{"arch": "unet", "hidden_act": "gelu", "beta2": 0.95}
Rows from block 2 of a small class-conditioned image flow-matching model, named by matrix and row number. Rows with one number belong to one channel. Each number is 128 + 32 x the weight over its row's rms, rounded and kept within 0 to 255. All counts start at 0. Numbers have three digits each.
After each channel's rows are labels from the 100 images, of 14848 (inputs lightly noised), where the channel reaches its highest value: "strongest on" is what is common among them; "patch colour" is the nearest of a few named colours to the mean colour under the peak. Only what is clearly more common there than usual is listed. The data: stained colorectal tissue patches (NCT-CRC-HE-100K).
# convs0: first 3x3 conv (model.enc.2.0.convs.0.weight, 128x128x3x3, each kernel summed), inputs 0-127
# convs1: second 3x3 conv (model.enc.2.0.convs.1.weight, 128x128x3x3, transposed, each kernel summed), outputs 0-127

convs0.115:112126124105126146192086150152093081129058170132157126126107155099098160165144111126109128139144102119103127255125121120176085085162099186163056143119105133080174101062193118144148098126111178112141171124172115115113091126086107114110089155084176131185145103121122149119130131126097082103122117172125129073152140123103139116110124131151064097112086140157216096149116106129126147142129
convs1.115:118117174130072111136112145137117141124099167068108072121167146157160091121135109140107095087115166097183104098127100144131169196119105060156161078109178129059059087155105160102050136138135153116089094132136121155113110114150113135122168148097082136160136121135126115116158137118108175100108224127150031121141177145113114133196119122158111128072115136128134112130108092169168064134122
strongest on: tissue: lymphocytes
patch colour: brown

convs0.76:138106067113129194146101125136120115132130117151188080142086139107121110187132130113146158068130123148096113171155097157086099105092152134150167159157142079100107211146063142182117125142134105163112138094171150110139148138099055123179112130130141086092106103141106130115132150085131134153092106092121075151132053094153139133122113142244087107150136162148076139105079137102182127149070
convs1.76:086130169078097147132111109104203147112099123146095102132091118180154128125117059168054137182108132110123181119101118143110123173141151120108069089065148139101104120117125166127037154107150151162133123091127192140161206143135087069162158142117117143127095121147110102075178105159131123126186159087123113173102138127140122135077126137130195075164151067105080125152127086105115148137136
strongest on: tissue: adipose tissue
patch colour: white

convs0.94:088124126078168085071104117136139127155085098095118121149139198138085117169124140084129132190142145136150089087094162147162129157166117131107143114117148088191086155111064147163137090129132131140153071164088095146098153171126098101130126026055162113116088144127157160090217144113140174145147075124086109090135096128174112106157132069127155095141130122127109070131114088156134113172146
convs1.94:121119128138102108172171073140114095092104132104087071129137132118147071099083115190132127125174131128179131119116087096170167133133121110145101095103078118036120166101052131104114102103166146163082130083174123097096110132142130180141190039136119113106101091124125133107022130107099132085135174104126140108132089129092143096146121125200100145121100194105121144135135157094150146151138
strongest on: tissue: lymphocytes
patch colour: grey

convs0.38:120086099137098156103092187164142176100118113152094128128169095159117090120177158116122113168148170169125169108143075093152052133076175110179140102097134128168087183163143089127129090129100168139087083165149092136157115139143134127080117113097169125149138110148101200137160125151109147090163145089106099224127074091098170148077052109098126095116089176106099113154112089138124127145133
convs1.38:070116135101115190118139102149172140152078154105124098072091107155129172121111125181142152142128080115108130150104179148089133097175128127070113131177164181125112127090124150145110075133114117136079087107152172182141142073080147113176165181123072088142152122138167098145101117153169167130107158126168125107082158151061157074118124087165103105077132153175109122132056117171073083097112
strongest on: tissue: adipose tissue
patch colour: white

convs0.26:094062150147179098146112169125125125105181111125124155121145128120104135085122107150132113081107151083100111195122118130099145096165071166144189108134144133173153129125050137134150084107131163074191109145105111158112071110184076098125101087038107109132193124123158110139120135130149188188118125132143146051167109092139080082127120119176147169110132087124124204146095138152146124124148
convs1.26:156120159095143137060156147174099151162148144102167098112124141127082130097088115143149169119075136160086124071157148146069063139116131161143109138125142182146094069171137130096141169124169127205110149094133116093140121103094115121066122191149161107126067111132112112122144103143126134107136148130174077167149047145086115143116073111082108094117085206092091129093141056127089114131162
strongest on: tissue: tumour epithelium
patch colour: pink

convs0.93:101145110140102171176093091137100133133064124201140099138208167123112072106107134155093142098104126128100099147090068142127109116110093143096114141152082087098140122132166099122151113108154141112095155070166081109100086113138140095116128150099126105083139126113172143129119089115108108091130159156076113166034145115113171153160096133136193104168132093207067119101124127181115188070170
convs1.93:117107100084171179135126147150142111191087104142160109170076066099076136098105152105161101099115150157127151139092153040170161119181126137126108107112109134133129114137127108135208127087135158111136125135065179108113078138136139164125056197183124080158098123171164139083116133147093159123141063111109134120116049152130155101063089122083168139155167146155125114165157129115096094115144
strongest on: tissue: lymphocytes
patch colour: brown

convs0.48:214166123182119156053171173154118152173106176177158127125126107123116095125150163096088108104121124125113084114171166149167165158137116138151123173139098172109089144124110114157172090094140102128074173229133117137153110095097138167157185096181174144135103123122141122139158093149074100063102122119175114129147189120164110093131144079145144112143191125177097099131099163126132118125165
convs1.48:099093137069174115144112124064145119127153127101120066156218113094163145169111171162153145137149059119115159130140086105082060106179132091111128219103169127139115139135127150152095106158116081105150094066103113085125168114155111082129139196094131121132112076093110126144117087142115124092162114114144139150119147135128095114068089140086150138114109079073132163204152109079128091121101
strongest on: tissue: mucus
patch colour: grey; brown

convs0.100:167105167111127145158115178122129125103158129141133123122094132131120080111136236095119139137135119131087185098132140180133148093097124148215112102247122158092158115141079143041119142135140121116166117116154090100125075144113159143148112153088067127100113132143116146147120118177111134110104120104094123068108147098173111163101089115116142143153068134117081122161075116125149151113221
convs1.100:072114092179066107131106099072151114127135136152180130136123141149092101198144054113130152068094142131110134150078102112113123090110144141088157119006133098111109104100171131237117080190155175127104100100089146118123187109094166130112137105114151129122115138121149120132117091171160147129170068104098088107095099146106165111103140121120110168140139127125142140163116107132128075086096
strongest on: tissue: adipose tissue
patch colour: white

convs0.119:101130081155112159060095086161091119142082183175178096141167194099124118176158126122151092138085113113129130082114069118110102137147087143160138152144178044123115075171114091165147174118135124090146098148120104138124061136175162127127164108155077095144128159070131112133198119148112147063134133122166095181121144098118154076128122161199120087122137161114130153148153138123115128179080
convs1.119:099087078105121154170192116105112158131115069137116147117169112100153127087205087081152081187106136116130180212089151159104199151161104179082095142087084124114135076165132136170119086104094157150112104125128121100112157163162154075097091174139092124113095135141132090094159115114095116123143092083170162156141127146098127108080203130095109119134128118134099140142092088125173132188134
strongest on: tissue: adipose tissue
patch colour: white

convs0.30:130100101116110140110125138084082099105099177177119121135137133130120134135147099153229177121101135196074091091194111114127173096130168096135111129168092214096096148160093150135126120123111146166073159109096180115134125132119156136139117064165158144124124126172103095143187106151192122161183126130105167175140034168115134125109189171107120135143151113096097116117174117132123182128107
convs1.30:191175125091117159170113137123115166144101073146115168139104085129068130144156158056168118093095117091130127144109152184101113102156097140087101076141147132082191122081081106104122102073092119148131100120157099122136125137077125098142092150154065095131091137114159097093068141173078109121089111050098116147124147109157133185157187124128137110127088122129131071139101170122216123131084
strongest on: tissue: tumour epithelium
patch colour: pink

convs0.117:137137124131085156163116078144113118083077108119109121135075204128154126100146080128109110067085105151128046087085100112086173127168141081122075098167087142146147112127065168108135079110093109132108167116130162087139104130144146104121152128115091131056150136154145063168153113117156141179139157163098145113117087109169212106146123164165167112147096108135106152136175116174176055112139
convs1.117:128148063107158117118140085121135122099121124067164149117138088141086143131124153131212136165171066144104165091107146190145123088128112105140116114137107164124151148187110102206180117143148116125168146165113122108136106112106113186148141120132158169178134155126114117170121157144074144158155097118116171151083132086055134179156210116138099243133155089116157078128131145137128154147089
strongest on: tissue: tumour epithelium
patch colour: pink

convs0.53:117151109121109126087114135115158171095118142071133104097095078134072121102104141096152148112101150102100160115164145089131136118083093126136141144140094040148125101150167152119126130129087172040121091107154168152130030108170150186150109000119100137123145165132157142117166134086104106101108144105067114172131130126164114122107115096135139102105112117144134149163129102136159087115201
convs1.53:185151171099063106187090069154140131129114128075147171169098097140145166133142097124085101156131132100121111101131163204133102129173195152081073123147078096134127128110093111096128140139146091213103090069105115099130212142100156077086152114123169105133140120110113140140077086113161141140118140134140149147112142109092147178129175106157153147147120169113088104072126092122154183127069
strongest on: tissue: tumour epithelium
patch colour: grey

convs0.90:109142076086147136158102136159115076080162208104129169083116086058084136117106126155103130105145121120132188129092119144141146170219190123094167079123119105088136123099164099174153120102094084134145057113154144124144086133104124135088125135169153129123182130122095077136088161105089175174152103088200108158141106106099065109124096099092101106125112152123086156097111082131145106099115
convs1.90:095135147093111128164139135113159151136087152102148070108188125130156144078105093158075164082111124099057122105119129093116134108110158098112146107119142185104104013145134088121124153077133125085133140088107113131150111142125176092131111096083083178077130087144088116132142109113154095176095124136028074083131140105142112140102068102159109131108082066143106170135085087134114120087106
strongest on: tissue: tumour epithelium
patch colour: brown

convs0.40:131096119064080124099159107121156097112100115167091148063109084115095098100162107189094125176069126131121105189173144111112049129135130119120117086109150130190139181107131138102094110134163136135147110114116130134144128136124109177110102082134134060211120134127132195164195162137120128124134135118153072066120159189107143143098110063090113128145173116112202110123136148089106069150136
convs1.40:120107085151150083097140144143126162138112119125152106145100127103138158103137158129125107107138199107122173068084162136186195111095137172098232161120161186108086115133194121106125103137121135096104102159081105153088160088113117106108223143136107130120154090108127116152138099189131149109127101130103123175136097094131142093159136139153146171072073155080152135112094101186075076078152
strongest on: tissue: smooth muscle
patch colour: white

convs0.35:151175127133077138100149180115124122114117173157169123120145098106119153121133142139167148060138142112136099117148082109124126106196159092059165073114182117138125075079131136168141104124150088074142093133088114112122123154096166113121078175099212146068177168138166090111098141143175124139160117163153111206144122119177103120163094169149099111059157146105131152178176150122184093134148
convs1.35:092118197173212106193137050134094148152088179091136107070136199130154136176120134146132124147124113084136126178146186068096114168063154107137128144132102143148095108201126124083156093098136130107107139106157098122100168100105071152107098103125097127123155122125117072130120111185109120113151184185171140134156166086098122097086170166090154117121111168136154147153114128149129170121109
strongest on: tissue: lymphocytes; tissue: cancer-associated stroma
patch colour: pink

convs0.87:111149162093087142114146102139128092084154139092100115139174138144136115167154130160169117119116125141103039109096108122180166081138106192137055100140108143092144164118101105104095145168133128172134175138128105114172195168116152137143099140148089156159099124153089207154135196134151119162223106128099115058154133123043154139107151137123140084144156124105194121143086140158158131170112
convs1.87:151102129162097131218048077108119147155144099159134106157110126087132084132085132120129105074080097116122141120189079181104178169097131134184130079185049091149095125129114096187187137085138147126164129153155112076178071145126086142126087136149099129097098123168127105107167131101139103150088113094113082187113138132134161118092124108147141193115084132137097139117130121075152121094123
strongest on: tissue: mucus
patch colour: white

convs0.28:103097092086138114163087185080069126084095110107145103158122159118152150119127136158141143135152091104100107180110085114205108064143120094143093120115126099101181127113092124147110138126100147166140074157177139127103096090149082100114124197104144066198138116099135146117115083117146099091146164117097102093122136138150167133080078101054142089118073089185117143121146134200129184088160
convs1.28:163148121151084122104109149189063130096118125144112114116112126155127115134109092023116103157093136102103100130119086147125153155116099164148124112078090105089097085144194128141115190118109150119157174183063137154120123142128140169095116123165181143145155121147210115149109131113039167118129123155147139133110176136116087101220097133093100128092097153151121117090113121127080064081082
strongest on: tissue: lymphocytes
patch colour: brown

convs0.126:149107089110059125176146163113109095099124097049127104123148145120161053184115138128076114116150109132116159156105131113109032189146162131118114130061102174140179180141177114175133118099128093159120157060124183124188153124178106146104161159075140097108165132129143130120148135113120114126150129104174118150147102090165086124124101107027136115148139130122201142116129079133131118109114
convs1.126:086192099198092096157078124092154177175128177126157130182080099099133127103106112173132178167089166148162147121167129158121142108136102201133116149111148074065078095107155155095089070146102149142151142120157168111101111116075152129150145147140181104120075133133191111120088115145095132148133128151106128075127097130121159096104130140112068096089142146140104115142120236137127166165141
strongest on: tissue: smooth muscle
patch colour: pink

convs0.110:118157114108051165105128134132098080115162176105168105145080159138131115106194124081169104145120114138171091085134134099151110143141117120108154110142142080171116193156088123150103132132122121152105160022134118142106098133125112144090133134196144120095134185162145175142247089165153086091093119151116133174084150132062154089123148172172083133112141137108123089095084151118122127116114
convs1.110:098104143159102179139162137089107104082174048178118177106119121122145087118119161146125164136099083101106129138110127131060197170150158193128114122092103145056113103189135147145148156124120081109113120155161162134125162136160152105096184158147185115186135131167131084135120126053138129129154098105152123094121133090148075084105105130150197098071131111132193085149111103141130189122164
strongest on: tissue: smooth muscle
patch colour: pink