From a checkpoint of a small class-conditioned image flow-matching model.
Model: 5.37M parameters, arch unet, activation gelu, widths [64, 64, 128, 256].
Training: soap at rate 0.0019, 9300 steps, batches of 256.
Data: trained on stained colorectal tissue patches (NCT-CRC-HE-100K), 90422 training examples, 26.3 epochs.
Rows from block 7 of a small class-conditioned image flow-matching model, named by matrix and row number. Each number is 128 + 24 x the weight over its row's rms, rounded and kept within 0 to 255. All counts start at 0. Numbers have three digits each.
Before each channel's rows are labels from the 100 images, of 14848 (inputs lightly noised), where the channel reaches its highest value: "strongest on" is what is common among them. Only what is clearly more common there than usual is listed. The data: stained colorectal tissue patches (NCT-CRC-HE-100K).
# convs0: first 3x3 conv (model.decb.0.0.convs.0.weight, 128x256x3x3, each kernel summed), inputs 215-255

strongest on: tissue: adipose tissue
convs0.50:133155149170127119088131124139083114092124132086204119108135096089122081151162207111119119133167116123050143119119122122144

strongest on: tissue: lymphocytes; tissue: mucus
convs0.40:179115137085154118127137129076141155128130136124060129137170119089152105159122082090081129107124194146141139127086112148138

strongest on: tissue: lymphocytes; tissue: tumour epithelium
convs0.3:107141186123167138128111122145117133112088137122118117138089132141180167099133117133146120147092128121142132108186150079085

strongest on: tissue: lymphocytes
convs0.1:099103140138142193136084145109115134148109125138109144110154117089118121108137136124129113095143141112145093124139144135125

strongest on: tissue: debris
convs0.16:082103105142126112036168128093168169133138101126096128136102093116141110143125127138103149109138109145143153150115149109130

strongest on: tissue: normal colon mucosa; tissue: tumour epithelium
convs0.98:125102163099160103146116126139123136122116155087223125100114095102102103179175114125137138123162089085134110163081132121126

strongest on: tissue: adipose tissue
convs0.70:088128160155129146084101146087143122115127138121122145149133083163082179145114193180163103134118097095141128083141118151201

strongest on: tissue: adipose tissue
convs0.121:154153112163131121131116112119148153114075132122088099109110175153138103166065178094131165144101111100063151146139108099092

strongest on: tissue: debris
convs0.39:132126158131134135162124121118131128123116205109113111130110119145151124104171111150117117161112130147138120083112143097158

strongest on: tissue: normal colon mucosa
convs0.0:087142122152138130116148158053145131100140085146130125115138081088153130110122106151089120098072163120156122149121107125086

strongest on: tissue: smooth muscle
convs0.31:108144094131178073117132149114141141141166108154130089086105159113088111134129074130152090176105094114093148143107173090143

strongest on: tissue: lymphocytes
convs0.114:124117127145133076144080131134123101100135142134116123204138135070111126093137151124121120118083113111140116104106144103146

strongest on: tissue: mucus
convs0.32:095082127111104128122117130113126108115103107182121096139101137163145133074131093092158110128092136085142127102105145140143

strongest on: tissue: normal colon mucosa
convs0.120:160181078114094074125169156145133167120120117112167146152153102168113101117119132100177161113119136162090115103083094088116

strongest on: tissue: normal colon mucosa
convs0.8:089148103114110140100146136113074135113138111119213131128166116136097115118130079118168137065164113098138119122130134129105

strongest on: tissue: normal colon mucosa
convs0.122:113143152116173117161182151091099107130082115060122132126085161075125178148134090106115095091093097126124124122141113079112

strongest on: tissue: normal colon mucosa
convs0.124:139097163111143160083097109146127092120161159101113150150115153142160159164108079128113136107105111108159109124058173127118

strongest on: tissue: debris
convs0.115:087107142070157084132110126128080126138120138139150124114133055156109101179133153160172172100101126106138069130130148135118

strongest on: tissue: cancer-associated stroma
convs0.81:101153132186128138095084128070142166147100088129156113141082133197143149063142128153100183150115087099142180130153112129087

strongest on: tissue: debris
convs0.112:080095133092089150170180161089131084126139133146174126150174180132152150124193129102110092134135168097113138104155147142122

strongest on: tissue: adipose tissue
convs0.100:128124128158101125120115165131133121126081163121106146112123089137104113153156105140147144131100155164138104153122150143119

strongest on: tissue: cancer-associated stroma; tissue: debris
convs0.104:105084126108063127126126178179147148143144167119129101167116159149092125155139144134119098147177164113142173131093157090102

strongest on: tissue: normal colon mucosa
convs0.111:146172114073110119148143114181129137107153141069145105133116128135123131128096160158144147118122118141124098158127083138118

strongest on: tissue: adipose tissue
convs0.45:126166164126093131143096112113089125151146081186170093168156136132129099142143156119121132061127144094147084073130089084128

strongest on: tissue: normal colon mucosa; tissue: tumour epithelium
convs0.64:138126108109195084108136106161107086129106179170149104131128092105131138134152166126176140139145096103126136171112099031125

strongest on: tissue: smooth muscle
convs0.108:167128136139129112127093119136142108137122100155031143151164122156157101081041101103116119136067126169171177100165131131121

strongest on: tissue: adipose tissue
convs0.96:120113097055137122111158086121124120128164144124118164167111196107151161120139156109123117132151074141106090154099133096165

strongest on: tissue: normal colon mucosa
convs0.2:151141144096158103111160201109135102069135123151126126159122132083091104114115105138147082115131114135126131131111115032108

strongest on: tissue: cancer-associated stroma
convs0.18:154110124123103118089142121153145091098171129123099097126153116110175160116105063127155105175197125106178107085124130131108

strongest on: tissue: normal colon mucosa; tissue: adipose tissue
convs0.83:155058157129132122189132105118130105120095164110180115081085137154149136136165134142141155123146103105164131142146104117108

strongest on: tissue: cancer-associated stroma
convs0.20:082124151113099117147150122158109145103067101139117249116124116133093090132127115132121114091160156125127125135166135107076

strongest on: tissue: normal colon mucosa
convs0.119:139132161155093090129098081119113115140123149181161149150107155092113153140130064134138127150113097125170151113128086099155

strongest on: tissue: normal colon mucosa
convs0.57:110072143099124062145155140135127095148142099151112101135104115096094146101094133142117112099151115126141107118159138097076

strongest on: tissue: smooth muscle
convs0.54:127178114142115105118151143131140117128140070144110137149127076123131132118102177135181151088136106079114093130096110150141

strongest on: tissue: smooth muscle
convs0.55:182093132168134128142126109124089118190170176104088131155139163123091146081159134138106115157181144191118175123149109101100

strongest on: tissue: normal colon mucosa
convs0.93:130143155137085065151148147120190102093115088142181119164121136136117102178125129096175147120130121161159137155140113087116

strongest on: tissue: cancer-associated stroma
convs0.123:083116152134114119155140174110123085092097120176090107088145109149100174137116104105101102112107145140125110135134152073120

strongest on: tissue: smooth muscle
convs0.107:146124181125107144147153139078088130128082145145143128087163102151111169131139164118120121101126106109070206135079113144126

strongest on: tissue: lymphocytes
convs0.6:156153158071142067140173093114161141141138133128133144122133098138125139146117119113082148114116106181161128088149106135121

strongest on: tissue: tumour epithelium; tissue: smooth muscle
convs0.67:113123147145164121152117176107102143160102122126208174112112090121105092158065144160140128123182082089105128107114161115131

strongest on: tissue: lymphocytes
convs0.7:135093132194147101127136181121213140164128142177114120140134111137129102143122146133120028115103128097134119174142098112169

strongest on: tissue: debris; tissue: cancer-associated stroma
convs0.71:120109103086109088134140106162150127146113195130198128115094095106172165116077124131129108157123133076163097108105081147147

strongest on: tissue: adipose tissue
convs0.74:124169180124072171130109120067098147110158135142149115230118159142099133142087213120140160103168156165150156100126097124128

strongest on: tissue: normal colon mucosa
convs0.49:159146135138137097125137141117095088053112089133137126130140138138121110062116126199088119176038094105099116117093074181106

strongest on: tissue: cancer-associated stroma; tissue: debris
convs0.94:116178127127116097161163114172150156132108119182113120139168125124124119138130156111165101054104119124123094112150125118149

strongest on: tissue: tumour epithelium; tissue: smooth muscle; tissue: lymphocytes
convs0.77:134146105141101117138135117106137130137139123127184080093164122162156159113142089102103173142154133155103149113135178082092

strongest on: tissue: lymphocytes
convs0.82:094144171121086131147087100114115094178194107161146162132124118075105105122160084102101099156060127138134104111095111108133

strongest on: tissue: smooth muscle
convs0.21:150131110117160080135161167123129123135097138110102162078111147106083130138078068103187123130181067151053110165115159164108

strongest on: tissue: lymphocytes
convs0.51:146111148113132157042168139120165103117165162125136167135108178146095152102138123084124136122117107099138052111072130116069

strongest on: tissue: normal colon mucosa
convs0.11:149120106086119118055153103114069117085117117121096122123106138103164115165155137131146102153197123071136128128137108111177

strongest on: tissue: normal colon mucosa
convs0.99:132123169113120103143143138163038100169137123111127143106138106177091117156087111159170128097163125129114061130118156078111

strongest on: tissue: smooth muscle; tissue: normal colon mucosa
convs0.91:089140154133145123141157144120154125110132082121077118131119129105127121127148133118166123130080114092128148130108155110114

strongest on: tissue: debris; tissue: tumour epithelium
convs0.13:162155109150162123142100147116114140109118104144132108112107158140127192147102099136070180116137133121110093145080181138135

strongest on: tissue: normal colon mucosa
convs0.89:106124193128140147166112092164125100117136121113141131156080116080116122119140136086155119095143119083103154083157111181101

strongest on: tissue: normal colon mucosa
convs0.29:117078151141163145151084141128103117112109115097174106080070096104128155138158141105092120115179101131167075140183130130080

strongest on: tissue: debris
convs0.25:122123127135128122136192171102176163082069085131095109144157104135115098117114134118157142112084059076070185095108150121115

strongest on: tissue: smooth muscle
convs0.90:133101105131138140126110109153168138083127126176175104111164167146141111157155123069139120105118115098096123106097111114091

strongest on: tissue: normal colon mucosa
convs0.14:095136122146105168125118104110104075097162138111149132132120131122158078127140118101123116126126103106103145148151090126155

strongest on: tissue: adipose tissue
convs0.103:114125108065129098091165113145080098106116121176122105071121144164140149156098149100108111151143166121110114154117126137129

strongest on: tissue: debris
convs0.15:095173154131120091142132181115090123137118245121098131117106147147125127125132112092110161131128087186118159128116164106118

strongest on: tissue: lymphocytes; tissue: tumour epithelium
convs0.17:108091116132092170155122141146108135145104139138127129116127115125146076136104128113155128127138146133134134111072113119157

strongest on: tissue: lymphocytes
convs0.84:127160129091138122157153174170087141091086119149090084115095182168150151139101159136141163144104161175160120149096123090112

strongest on: tissue: normal colon mucosa; tissue: lymphocytes
convs0.48:135166116129178118149146136086161178111121102123135113145149143115156135119088127135105115144135065088132151112094078161144

strongest on: tissue: cancer-associated stroma; tissue: tumour epithelium
convs0.44:072117110114152131147195128071122111132130053137095192057140160109143119170174119105117112118124124105109110134140141112095

strongest on: tissue: adipose tissue; tissue: mucus
convs0.73:118121127110149152103122151131127120125134133123132092147117166131098131097206139081125069106052134111151194149120157128120

strongest on: tissue: tumour epithelium
convs0.27:131109082125114098152178132099115129113125086172134098165119147104084133173132173095131145142091165143156108120143123097176

strongest on: tissue: mucus
convs0.105:102107113146080157113119125171145109110157153097106130118126161154120101183183121115111115137122230119113115103145113144123

strongest on: tissue: cancer-associated stroma
convs0.41:106141156089135102136130138106104080101151101113073185126154128107147087100146119194086115121083101144173152206099131128102

strongest on: tissue: normal colon mucosa
convs0.125:136154076120105110165144077172094110146136102089131132102124123161133112047136119073113167116074123142095102090112082182137

strongest on: tissue: debris
convs0.47:181117134114117139122120124150131126121117133105104091122111158101132113108123115161112129112167131103204138145138115105137

strongest on: tissue: normal colon mucosa
convs0.117:112127127117128081137144218132109176139124127124150117131099131137101114115138129056079158162130104137150096075095079084134

strongest on: tissue: normal colon mucosa; tissue: debris
convs0.63:139143154069124093138147132168132105105135141159142094156150119112126094124168091132128106113142101142163133117098122157116

strongest on: tissue: cancer-associated stroma; tissue: smooth muscle
convs0.22:113171133146167132109079081077107152118101079149188193058153152147120152074140138175140159108150118126131131088162132195168

strongest on: tissue: normal colon mucosa
convs0.53:099150138134102138139142116235111119138152171086167113147145121153141139100169092097183160127155130083154153124111170166162

strongest on: tissue: debris
convs0.85:121135119133091148140147107141098114104119118115146140126130157149155162121099115115103139179092170171100076143150140131171

strongest on: tissue: mucus
convs0.102:118164135067132130142134100140158146108129134111130111131119199156144216130132081147066147131126152062118125085141129127139

strongest on: tissue: normal colon mucosa
convs0.68:118128168125121129113166089139122077145135153110145134172119111074131137146129131135090140120165123142100184155118102070112

strongest on: tissue: debris
convs0.88:128122125145199111100109164127093124132107127141142173127134132111140112116129129151129141122126071090135119105136132167165

strongest on: tissue: tumour epithelium
convs0.62:131163117120171136140117168103100148111108115141135160105105134116095069151134154145107143143108117090105115127151173135145

strongest on: tissue: adipose tissue
convs0.56:071118148123146143133099125164124118165110146177117117099140108160139114168121042129140128073086126108152119138125124130148

strongest on: tissue: cancer-associated stroma
convs0.126:120151151131110138123148110136119103112125094130093096154193104166160110103141140093075086137161143147163125103130128085188

strongest on: tissue: smooth muscle; tissue: cancer-associated stroma
convs0.80:077096150147124106121116120152095130193126108135090164128157125123139153116082189123124102129177132108108111133136165152102

strongest on: tissue: lymphocytes
convs0.118:089118097150122067096109113092196108135155136109184128150180128168125101166146140150054086103109116200109049138140164113088

strongest on: tissue: lymphocytes
convs0.19:129145128116141128137119161098117093084120122129175129103121176145165135139201114138109066124174096084130124096171083122102

strongest on: tissue: normal colon mucosa
convs0.35:147108115141108087098119156131105129146145091142131165116090090098142082135127127168103122129155156129126117104125099067103